Rows from block 3 of a small image classifier, named by matrix and row number. Rows with one number belong to one neuron. Each number is 128 + 24 x the weight over its row's rms, rounded and kept within 0 to 255. All counts start at 0. Numbers have three digits each.
After each neuron's rows are labels from the 100 images, of 14848, where the neuron reaches its largest size: "top examples" is what is common among them. Only what is clearly more common there than usual is listed. The data: retinal OCT scans (Kermany 2017).
# u: gMLP up (value half) (model.blocks.3.mixer.u.weight, 576x384), inputs 220-274
# v: gMLP up (gate half) (model.blocks.3.mixer.v.weight, 576x384), inputs 220-274
# out: gMLP down (model.blocks.3.mixer.out.weight, 384x576, transposed), outputs 220-274

u.233:168121115153123114120153144148137146107127183119119140046073121119127128139092095128128186107138110142134084118155164101151179174148141138144142139136089147140166141
v.233:112151146102096121171095152087159084141183096116101126162122153157140136073110169130133111105082177104133140165175132113153119136142131157115125143123127093108135121
out.233:113121163120160116126172125127177113087105155125138161120103142115130147110133102140125124094122127117130127139110155127066115139095080138150105128132115123135150167
top examples: finding: diabetic macular edema

u.12:176103095130110138079116148108128101152133131129118161106147087130121125116141166198120132120145118176119126088127133098174109163137114146115108149130123070151114140
v.12:185096113140135133115106087194144177131172108108137156063143118118141118101144125137067135121158148111147118139125160158099141149133096108118145138130084142074129133
out.12:128175144131118100126147130119132104105113148122121162100099107123177099137138158125093167131127132160090138122142139134113146145107127136163134150167105095100137141
top examples: finding: normal

u.26:145123143113143138167156144122148146179143094096139093137104116125135164122138108096106110148138115170109114147175138127160150147096056148107114137158101118123162127
v.26:132148167151130184138129096135090118104072151150115120139128079112135137192105095135103114163080111083117106134140120112124090129129135140111144130109152076127118160
out.26:145107135121145187138129104130154129139085125105120083143106091157102155105118167106100111142090119156151129116137134094075109189094142073112124139171091128114092094
top examples: finding: choroidal neovascularization; finding: diabetic macular edema

u.564:112125145139183151123168171135135119100100128105155153174140112155117154111125149101133089105118100133153089127114165146108146137109131107101074162152121118130145103
v.564:116131131111089134157125117126143145107121178170156128126142121157084143089071126088106126164114122133153090146126098172103146107092127159168129150142134108144114126
out.564:089103104128143097120132107185149143125114127145128169120112145160160119136126066130130198142088134097139114161123130117157104150137120121154149108093109138114147095
top examples: finding: choroidal neovascularization

u.509:152097123148140166144119121098086135075137144101114180109116143122154147155127141161089138158140124152186112155165105152118150101081126126137115161130064093110140107
v.509:161071117128145118146114124151082135131131097135154149171136133090127124094105110166103141130109140166151145106128120124153174149137120131130118100079155117119143139
out.509:094135100165114128125086139169151140086165130117149114125137154105117121125131143121098144102152126113147116128128153186118138126137120136153131119140131109107143091
top examples: finding: choroidal neovascularization

u.125:078132131120123130100131100125161108126105120113150115085142120108159153098086166108141107116128154143087101082103124184128138166168132160141136162117157139097150154
v.125:123074184176111107140120114087134153115114136130154135115102110090142140103120107137135161115116131132133180132142132128156147115116171134090088128089112151184121122
out.125:144097139133140136117173124057120135141078108081157111145109150117160187112123143139112122095116120104126101113110105094120130123153148160111106131144117178139164139
top examples: finding: normal

u.569:113147098135092130098139127135139141101123120134089113135135117135151179160088117118149158143122168125129119097104139184157142129144124100175123122166066129113102107
v.569:142091131132146167142147146117103153092082162125120129115146175163130137164154101131143145169156045113078129100144122119146123122130129159104135130134127122131141152
out.569:125107188140123108130147138117177121143132151151166136110168110115096085068140145127103107125148119130130140141150174155109141108118102157089153158165133123131134155
top examples: finding: choroidal neovascularization

u.210:075103119118124089111156164104112108157118121115148114104107142151095109107108145139131156156099121108097155119126092076153145102077119137140090130110097103131123129
v.210:151119129140078162125123076078127136170158103138080118133111093115149095080175100146131109129148112147160121139141113083133124150137185096128106119137126175155093118
out.210:149154158104136182141095152132134145163147129129101144094103151143151105120156143121114101113122150121109132098117142097124134164110132137091108109119146142128168129
top examples: finding: diabetic macular edema

u.238:142114154122156101174163156131119097117144114132089150114064121169123138154133104132149137168116130165108114123121082142142125127155162122080160137116127134153112120
v.238:169107172175125091101131136125121125164129131117087131116150134123090158130146095124141090144161137130140125140106136133107121158161141116099122115087125134138131109
out.238:166105131163158125119111147114154169133119138102113143121103119118137147086060109125163104137124138124104122130160144151107126140152122125126152105092100145124120162
top examples: finding: diabetic macular edema

u.518:185172132113107161152132137121134165127109123104097125127128142088166118113117142149139122101111115128117109131137131130144135124133064129122127120140109078156126142
v.518:140136111118138131127146192124068124127083106117123129137141115157155091101162126165124140146136169125174125092118127107098112109124165138129110127116124124081140083
out.518:109089123133156096131156130159137106123123091114122169125133093142104129158150093112162094145108103120139170162145149139130156113141116166142127102128172105115161118
top examples: finding: choroidal neovascularization; finding: diabetic macular edema

u.23:134168123138117127112102061138126142084133113148078124112137126128108143108108116107130151103146172095129131129099103137155119131163131101144092122116124091103154167
v.23:105125124148105172099122090133117120129143094131127097095097138163133093076144105159162091140126103149127119119173109097130167162135147108146126109151142147112098102
out.23:162123093104118098115127124120162158152146122168154184122130114163067124094130093117141082096130107120101122120124140116111156123144118137101134127106147107116134126
top examples: finding: normal

u.446:144143188129139101123132143116120108121107112116106162156114126170111150101146129133140157158137063143163087162117131110166074122100157141112125135157090159149154089
v.446:116134121108144190110138106086124112177184127120076143097153110120105113129132098172140134106146144113109140133116111126156117166125119134087134114166131094119170108
out.446:143150090150115128127123124109199140113173103105129148148096131111144149147079096161121095152134109141111122109146154130104119143161129114104073135162148139131151094
top examples: finding: choroidal neovascularization; finding: diabetic macular edema

u.297:103157147118133133126153168170138182104156165136151124102110154102159154108096166146132113132104142126137126135120144120166118119177142127112126137110127114130103152
v.297:171123105104139133124156080111079109112101141110111145152112155137098097199128142102128132107099142133124136142101118139137147146134118120110135070184124109108127118
out.297:092110119106120114125069138142108129114137120117103130130132136152098122165140079145121078145174160118112127147137171142148151138094147135122137122140082105111133159
top examples: finding: diabetic macular edema

u.334:162114157154150164127155147107099138126158140117143138095135115147168098147119158108151162153165178114177102152101125108169086120104152130131085119107119138101144146
v.334:144131111138098112118107146116128125122102186125141150138105089115120161146115126145105108138155159124133089147119153150115125077157143137119113111106102144076165140
out.334:163109120107127132136116132137120159164145098187184128126102139080176123095112200156110189167145093085170109170142100101115120119163096106146116168119132146115115145
top examples: finding: choroidal neovascularization

u.429:131126159098128157113140102086121174155128112140152093098150123147105155103119137107086086125109121108149153107147157118128138144154199150172112172153119119119116148
v.429:140118144111087157121153103128104137136119105118145118151151160120189123123131088148176146159138135120133124115118113140127094142097160165127109099129136135128160133
out.429:085150070140162132136099164116104112164086136095127122116134068089148106131148163100168170117129157102120137140152135099171132105136120154134153118094108128163159142
top examples: finding: choroidal neovascularization

u.52:150153111101096143136118120144146121130122158119111065138092117152146115103148103136095111132161082106138165112115162102172081108113180085081105139111140150104130119
v.52:144137126122123140095135119132095154139159137144094104122140156173089111149191081117102117104151151133128121127147133099112139135124128141174146101155130155125122146
out.52:156154135160179083127111093091183180144088134084153108139124077112136115132148110092163126108135122139164181121123133101179127089084132165099096133143143156102138151
top examples: finding: diabetic macular edema

u.283:125134119141153140161140090161135121141091093097110121128142103124135136138139081097132129175165079137125151097124124157081090101101146115120139168075078131180124104
v.283:125157127130170122140133068154144164145156109085092150116080163112124109104134141119132135112080098168158153154102110134120131088098145145139149126163120109135148117
out.283:165166138198136193125161105108158151102100102118101142179131121113094104085103143110117075166183095131101173132119123181155104135069109122123108108104115136115142111
top examples: finding: normal

u.6:091140104108133118153133163135089106117126083111098132134110104142139162124163099131083153159096110215132114122146112142102167121124147093158190197134106102130120111
v.6:120114169131100132093116096092115145124106131129134113109141126152091097093145083141135123130114098157175147115159080103127131180138135154160146102163139185154140147
out.6:130131117166140150148123132116112163136126113139117094094094095092087155124056133119160102114100125108153144090108149129104135125130145138112131141148109170162132129
top examples: finding: diabetic macular edema

u.398:132117197123112132087110136104108111103119138131114154120125170130123121196138117144154123124109111125141143138128132151110086117125139163103107124102147116105151181
v.398:070128105100138144146138141120146143076161139158141137082104133111123120177099170123120150133124106138122126140123089085133143141120152089129119122133133130100113097
out.398:170141125122132150129150152088140093119117127142110122172110125113134122127129175092127110116149134130089140196130109116121129134116120114166147095127145139093154100
top examples: finding: normal

u.146:117164158156139149096100088160143177154142134183119102140106114120173100134128094113171136158134126142128170124124122102116143139132105131157097132157108113111118121
v.146:137113096141103084145154133089109134109143109110083104140135104157140113088081117153106128101114097162156128118133110104132141155148148133122157096129117185103170102
out.146:131099098141182121115118138106122176128165104110147114148159114118038147104081134134125094139128137113120154163154122154160110166168135159122139089102116140152090120
top examples: finding: diabetic macular edema

u.271:106116124125145148164150101128100110104097175139131142094112097144137139104147104111133127138105177161096130135110100099119150110132129183168077104067143107142092139
v.271:131104125126132102094132077154110115157153116158109125110111133176097108105119136116162129088124130182151126167132115108125073142138130123137140116148130191142119134
out.271:117116141147117139137107107131096134171139095128084160134129146137188118158125168141147161114120109160118114112146128158120145129105107093147122114124103144104131089
top examples: finding: diabetic macular edema

u.399:112087118127049153168131090153130148139150134147107125102097158120100109133123134116109089101130097135152186146161107093124116167149150126133116163105159071127115126
v.399:116140063149124121142103090143143132131097110111132103119114150170144134129116135131151175126136140183118137120153163156173121141140122147132154100120148136119123141
out.399:146117118098145152140138120102076147112132158174188098131112120127135158121111064103112135155127188067112135142140112152122131142088108157149111173114158145120150152
top examples: finding: diabetic macular edema

u.116:130117064091131119127142145134157146158138144120119100106096158115169124151145093162093135124098069119125115123148154139114135113131095144131148178106122173140125129
v.116:128138145078129043111143127087148137152143082145096150077143101121134149146113118142072133127144097119112141128119116123120173138121127122147158120126124125091135104
out.116:099131134154148100139107139155135112117139116095107152125121088111115150147121113159111112147123146133111085122130120127146159107155151121108135140104142092154148099
top examples: finding: normal

u.333:081117124107128125148134088160129117107114127125130088126115117128167121152123164128137129121157104134111145120087171138121146139090137123104153132176122123121141133
v.333:076139146123076125138118125100113103112133099127132104104135113137117136088122124161128136078122085136132123159175117129145169152110118124101180140145102149110106126
out.333:139134123126121097134147079140142161131120109130114134108122133140197090117099153132138135146121140102126135137094092133069145115116119140116164058135134109153173132
top examples: finding: normal

u.71:114164140112125144146134079117110114134116134136098096123123137115121125173155163138142154113121117145109134184112179119120128156186144108152144127112092126137136109
v.71:138128121155115160119139109139125131168194151123084142145153120128152163118189167136149102169155087140140098123111142102127106107108091133113132134097148161142128079
out.71:102133098171141139132133127139096161124117130126121123115145094105165136106125159139116129133140101118125175108121116113172114134161114143125134081148121129109154087
top examples: finding: diabetic macular edema

u.11:155128176139136128145110107148131164097131120132144148089177122159133158176119160086133183116108072115135118110145128137113107112113116140161143155148125139169128145
v.11:180164129114094130123094128087111168185172132144115124153151128109118114141136099178112110132168127129137148131145093087163107139149105107103158120140147148135160117
out.11:105121121078130107130146107106113113128124119133133122128064129155100123105119116146126079121128137101081127113118134136127128149141116145103106102112132110145109132
top examples: finding: choroidal neovascularization; finding: drusen

u.207:115123090135122122152135099141138109146135132168082137106127152144070165142167140126114118135166093130119131106173107122108105137135106091117177167149158115160111115
v.207:129136145133096176150171103122127106140132109147083122121153122143122099102136115147160102131147123143141131133147115110168122166132153097132138087106145131120142094
out.207:143104191144140113134094138129116128074111090141140126115107111109150106128135159120105132192140121101177154120126138110121096128132121104177158091109095134113127141
top examples: finding: diabetic macular edema

u.73:121121170151106105125104149119100175103135167158126163096087089133103149120134149121123122109141162094123135145103103100114134135128133139128093097089113186154129108
v.73:130100137150175153100149055140143159135165142146115165104160123147129147110128130136099127118167096107091162103149122140069115119158095081127136114097148106168123127
out.73:098150092130119117126170153157103127135123145126152120166131100143103115120171120167112094151121112144125109094126092137157143128129144132141156127162074106108123114
top examples: finding: normal

u.537:140086138167141095128134104129116144096094118138118138100135177143108107109118127106121121133135136111124117117110090112119175156158177136101114099116091095137145136
v.537:159122147162096145167131129157165171129135123171095145107127168156134064111148105184164096137164089135147131101144131105136133185140127085135129082110123138110148094
out.537:133165086135121123126103153152115135120126135139104192141139137098118119144069089186146128120101117139121137136149153085151154137141078139168141144139088157097156144
top examples: finding: normal