Rows from block 3 of a small image classifier, named by matrix and row number. Rows with one number belong to one neuron. Each number is 128 + 24 x the weight over its row's rms, rounded and kept within 0 to 255. All counts start at 0. Numbers have three digits each.
After each neuron's rows are labels from the 100 images, of 14848, where the neuron reaches its largest size: "peak at" is the part of the image that holds the peak. Only what is clearly more common there than usual is listed. The data: retinal OCT scans (Kermany 2017). In brackets: how many of the 100.
# u: gMLP up (value half) (model.blocks.3.mixer.u.weight, 576x384), inputs 275-329
# v: gMLP up (gate half) (model.blocks.3.mixer.v.weight, 576x384), inputs 275-329
# out: gMLP down (model.blocks.3.mixer.out.weight, 384x576, transposed), outputs 275-329

u.515:124187135122116093111086102136138174179173133134131155117127129177114084091119122131118110134106137121124100102136146133163121113136120155127103128121120144147162123
v.515:170113148148115129133122132100136124152162157114141103137160152128122110136163113142111131140089141135166158110143128106141139146124095112118155128116107159111123091
out.515:172155136134083169118087104102153135144147109160116128124142092138146124125089107122096127129148136103126130088155076149126113080145156115150118131198117126125137182
peak at: top right (76)

u.136:142156115129133182162122113124130127121135173133164162095155120131149115083161111098127124136115105091147150163089116105132138151086117147157117087126081138130141122
v.136:160089132131096123095139119133139116147148133124095107103103120155146140157160160150132107141093152136172176123143122149154159124101100140117147149110113141181124097
out.136:102112133115133111170123113074124101121118110115094162109128120111127104119111154128151158109109139154136148101114103119128097115128103115139108157135135138108135143
peak at: top right (97)

u.346:114105158126137091091154172119150134158166100113118095126122138071137112097109136110161089142120130134112164110144122103092095123143089139161099149107141138150127136
v.346:090134087127133128172107129069127142123097142150081156144112116118127101147161134121106153116129146127111158132111092157102142158135129125139132176106107109122105152
out.346:096117118095151136137102131146126159150117159187111122109132112120099169149131107112137136138125106147130181161116146141138137161150127136130159136135123193094156161
peak at: bottom centre (43); bottom left (43)

u.363:125111130096095112138165110132095121155137156109096173101126086135106109148112152122117101130103072104138151131156158163136173123158171147137134161153081154151139116
v.363:106106140130119112103104107106121102133108170091129128115143106145123122157128129110137137114070120163106116112110124106140141131143122096080150103103095127106144119
out.363:194123123093160139126151115127121097127160138134142144168153162118147146097128155120114135149114176153167113123117135067116142094145095086137125097104115111147116171
peak at: middle right (28)

u.227:162140104124116116120156083136147130107135147135113161103161127149155111113146115109137146101155145161135098117103130084094094128122124129119137121100117177166069122
v.227:136102131135114101123129138120119140123133126089108130086118131107109144163125103124154133106138137096133143162122127125104110118084098141170096079144098129131078136
out.227:110106117163149095132134166165131136107131149120176127149186132128083126123164124120128122077097087108156095133139094131110133131114108114132156156132117124080100130
peak at: bottom centre (55)

u.414:112101138140119134145087115124144114118156150177126132131079135165134131134150166080126101139115167166114086133135125162160118093131149115145175106132115109146097106
v.414:110093131149125129159161086121147116107105104144125135161139086104150114136136132128100139118087122122127163133114109159132110113129123160118139127135165159113157094
out.414:152110118145138145125147150167110175191130120107137147146100124119147149076146073163091130130121128112122097074149147110161142142106115160115143165136139156165126091
peak at: bottom centre (32); centre (29)

u.317:115159181104154105112157155114155156130138112137137151202120186141091120150150122100113163123150114111118116086147113094145103205142115126068147132152133122101121176
v.317:088121157125141122112131126130092101162091177110124140126132144140118127102147151137153133111119179135123136124114106147118172154127118129145133126079116116116125129
out.317:116117120100115128123155114099150148153082131122127126104084110125154146149141157135104146132150145118121150118101135145159115156114167095099126087128136118182141131
peak at: top left (65)

u.205:150106088079154108116118171144116130117130141052140135131141123107120137167149141127141132158176143089096160135067116173111144148157132117166142159136138144136071146
v.205:135097122149125103117119101122141141133132180137160150106099149122147098132132125126171116114123113143166087123111110054123128129152108140149152149121130139179118129
out.205:126130147117087140125123158150152102102093153169086158152129109119133146135124104139130140119098121111123123132162116100042142136120118107146144151122119122168168189
peak at: centre (47); top centre (26)

u.176:102111104151128121128109105126131125151170159074103131131099123141156123117153125092120113119153081147142159113089135105086153137092116098104144109113107128147087155
v.176:105098107148122134109151133142143106111119193151087130103126106154154103119155148143164110147091124087106118092170112134124145179164114139188127093097101104118150130
out.176:131116145144128118131139162165177095127117099138102130157134117118111139113090130130119128155092107124142132154137117129180141108101121116138151169137117079184136105
peak at: top left (47)

u.221:135136142134132141102135109121116129123159170070156180075120140120131113111140138109108175111129116150148118118125126138126127206083162146129111160118077104160161139
v.221:114127098151143127116145145147132117132118185127115148125145120144162109138135154152147085141052136082129101116157099140105154166136103129184121091112094106150124125
out.221:126127155148135146167135162151123131162129153133138088164116125138165139162115176100116133126078143177113134109132138109127121135110127125103112157143124098090095122
peak at: top left (38)

u.201:143112125142109185151139144151110097123141122111104142132138139146142154099151148160148151147120107176174077160129104111102083147118127120124122104137120114125126079
v.201:111154163150144100138127106174115171103136122143133133149134149129129144114139128154093089105151128135164144151109122117102111112121123175106103102149104132087095154
out.201:134100108101086108106130158108112156141123149163150110124130133119129058114127146118127126149127148135123121110086157162123141114131096090121166131159110149142097103
peak at: bottom centre (34)

u.206:141088129104179126082149131097109169143141115111153137101157177120122121121117141088143153113110139116113139108096103170159107142155119119132153169105142112147125097
v.206:133134105166158156104139098147125103165077169141112111129145114145130124141137145172120128137123129077085126100104104164142170135124136109190113150092099135116157136
out.206:076148120160115116112124129117119134097102111093149129198119145128146143123096106126115134154122091148138149145128108133140138182125138106109113100164144112073152119
peak at: top left (58)

u.0:123170106105190123116155129174148199148136094094147081127116151135145117168118125096097144116146151108145149139074141131117111099147087101128134174102157114129134135
v.0:105147123141127131126140127108128099177132156146087143110107110137133149132175140143124119131103134148113121106111103155128143082131142122125095129140111106143140135
out.0:161133122149132121135113159121106103075118154108080100141112127080106124135134114115119124126090127104099138133159139119119129100121134160100103086110101092130138151
peak at: top left (44); top right (32)

u.145:154134144124162122127127140127137112108107119081127131143139147111139101133102154151120152148139171144118154148159140136175109134145113139130180093115107141094103146
v.145:079128062133123123105163131163094108134124103153107142106160089086143112115104143137159101102097134145121059134097136203136132115100109121136154146145145177125145100
out.145:101145141098080157153100128129144136121122192158163103124117153132161165145071112127132171130140106107127202112095157118130126102087102135127065135087131138121136109
peak at: top centre (51)

u.16:149127109140137117139136156150122119108103145141142143152151167114134183113152152135080147119114143140143160083116115143108112154113137163157153121142134106104105109
v.16:128140123164120127103102136108097104137123102073161139109081136112117089155150115114110147107137101158155087099150159118122112169167115137210119137148113131106093151
out.16:109115125108096139147171115076144128132113136112159134146130128108121136173104077127136106103133123097123202138112136149148119157110104119091135159120154135128115127
peak at: centre (30)

u.204:150101126182114132149151154130156131106189129136143118112107163139095092145094171073125138127132132175153083179119144117106126165123140154115100157136138066143121120
v.204:148088105072109110167107081135076110127102135127140154145129167110110117096112147136134177106096134193155124125128125141142147183101124126146154151169145113167089128
out.204:120154138115138125114139124150110107115115163128175130128097164110134136105113110112092165119103121156138099178106132152115130110155118143081133121122136132093097071
peak at: top centre (39); middle right (28)

u.169:147125140130139116092097094151142163143108128163137120106114108089107143127113103110098135155115113108191096103122096163093121138131152104121133197112109162119185129
v.169:111126116097150136105106112097130112131143135132182149113133153135149107109064077161110106175108157166087115124118146120112121173111163101087113117119100154133119112
out.169:125149175144091156140129128139111136117174143134093138117150151143124118083148121117130112106186125130135155105135147137114120127127128123128146117113112124109098148
peak at: top centre (27)

u.388:152096112088121142110129146149105102114113120086097116125107122115139107180125124154141117083098105124140158109134124115119103139129115133155121147160148142148105138
v.388:101088145117158091111134115153143143105115105132143111158151119125148093157109116089130148131129151093111099116146106105133142100132132153141170079119111115129137156
out.388:161110123149120146120112099087158140114130156130123125158147139125140063158141116133129163119127129143110078118098116126121133123150124197096127118118136100108154130
peak at: top centre (26)

u.514:161154093140082148104102129128083133128134142150142117093106206102133149100142128150105157131152112138130120117121104151121144156148127127086134079154128115118143146
v.514:083131161091125154142151147126108114154134135169135091124136045147096141126098092109115129099124152110151115118114127180074093090091085128176133131126130170129163092
out.514:177146121125140123149189146145148121151134125080120129137131153090119143124112094140122140116152116149142118119099138095082129152098145127134134174147125146148125160
peak at: top centre (48); centre (41)

u.10:173117116121125156160192121103126139134086123139100147165148116105161118172122103109119115115119120131116110131132085128132163132127151127129105138156125112119165143
v.10:094170164150138122125124142165101097148106160117096109107142113130125115146099126142126131117157092114094144103068133079126145115158121130134137103137141146090143134
out.10:091160148126173139117101110147140108132102115096157154096127126130130129134123115145113107128181086162128172108116114131120116096088134143136100105120130128147157120
peak at: bottom centre (32)

u.150:126132156134142130160134151111109109145111109174091169130168125112097120127116166137127116136119114105151135159087152173122121081108148157119102103115125113122148120
v.150:106089090114115146118147137132132199124146149191110142133091125115167117095117168102087104168084091110137167148123138096094146118150135140129133133115130102145124145
out.150:151101132128114141112136144123122150135114101157139123110134113104108125156142112124135118130110099146171099148156135145073136132157058096113117117071116147131124137
peak at: bottom left (44)

u.79:132141142181175113129048119118114118134103114116134141107114106135157108163135159139152119092158129161137184121105163135140136147152066118081151106135099105104127141
v.79:103125140159132135112087130082087133151096150136084116129139141134192190106116141154133158126100106134140102129132132092131149179108124119121123157136132114121119175
out.79:140137119092131113155157128133130131114101129068112132155148154150183140125139120117130189133138122115071139129119112116151121110130159154112126097113138123130148128
peak at: middle right (34); middle left (26)

u.448:169119148090120118149128123117144123093139108106121121150107146137139145176187181113101116147113181126129115130078119137150147143134135153118123099173097113142081151
v.448:161077128132127076172167104171109146127094176144142095134138153088160154149124081135124083105107101074140148163104092110129131135122132102102126184202145174154108106
out.448:186090126119094101161157142102163122135137128114146101129131113147171161143134130120118109115133092109120188122129125123102114124119165111133088081147159156124152135
peak at: middle left (35); middle right (32)

u.147:129138141107128133142133177141115160106154108172088163099092170074156121116119136133132123145116128107122133131178139128081148161148116162091137128155110139159160111
v.147:143085106125142119109148136109112060141136192142079142140117099180127132167092137152118118144107126065141160112118108113163153099141149107142114187115103118134126120
out.147:092116110108089111135107127151131146127091146119100116100146134114128121172158121129132180118120091099152129116149148152116131130153166114121102147133115161135129124
peak at: bottom left (43); middle left (40)

u.338:125126148154148117113127124143122120133121098118144080084129128100130146158148117104111078118123125094143149117164164101140115107091119083147118168155123129149113150
v.338:101104107138117131152100106126127109161120125105171117133083134167118147107093134171154137126193116142160125132113121144083125109113128118052127116132136132098100163
out.338:113141107121161146151153121095110151113100151137139095125130086157140141144137153125139172127117121161124142161151142120090122148119145158108144160135101100111107112
peak at: centre (53)

u.310:103124138156143131091163132104109130151125157117132128128118129092143102123119120112104119116115074137153107083158111139121142137103152132107172142111118083094145148
v.310:098165144106112105163133139132122142123094150136099098148129112107110135165131160107118135106099097119122152125182094133119145127138139118190110147161103130119152188
out.310:089099125102155091116079131119121121152136125135107129126148096134159149130130137132119118076086150104130124144115152129142128142146098119134159177117132142175102096
peak at: middle right (29); middle left (27)

u.104:174126140092149129099131099133120160091098145096111118139103171109121124117081123134061151110133179133114167107090146138127130124155136152094158133165116083176095175
v.104:124156144126119089149104130113118110160110162127141109109107125115105130134145123148138141165123118126140153110138120143168159102119120087092121152110097138114160114
out.104:143130139153115118117154134132134123142106124122093169192110134086139145103116128130103146107135152108094139139133162078119117085109115148120101105124116110117130112
peak at: top right (100)

u.351:111136104129164128109132117123145112118133124066096132133159107128131137133081125137127110098140111138094125153135129119155157114138160110171101121127097128108102137
v.351:136122137138157114092171103119112132109126119144123148125105112102168130137126155122185102109108091124118158151138116124148133131132099124151140114131164114130143153
out.351:115171132139167126101127148131148153145144134121139134157105149115145124144130172137107141127078087151179097120105143083104137131140099152129110151128134124093196112
peak at: centre (30); middle right (25)

u.279:135137181159104102113098138139153088104133120144081111102161152128122167125151155179149115124108106102129143165194137131090148138110133158141173171128151146078135132
v.279:139126171112117116125155145096112171140176124118135169125125192117143103127091120136115125120137112139159130130084148133134104112099103094144131135153114148172126120
out.279:104099138113116111123155137153143107131104086150164125086161115150154150091140107114123152151139077120157166103158128155124124167104139141115147130152096123155130126
peak at: middle right (39); middle left (30)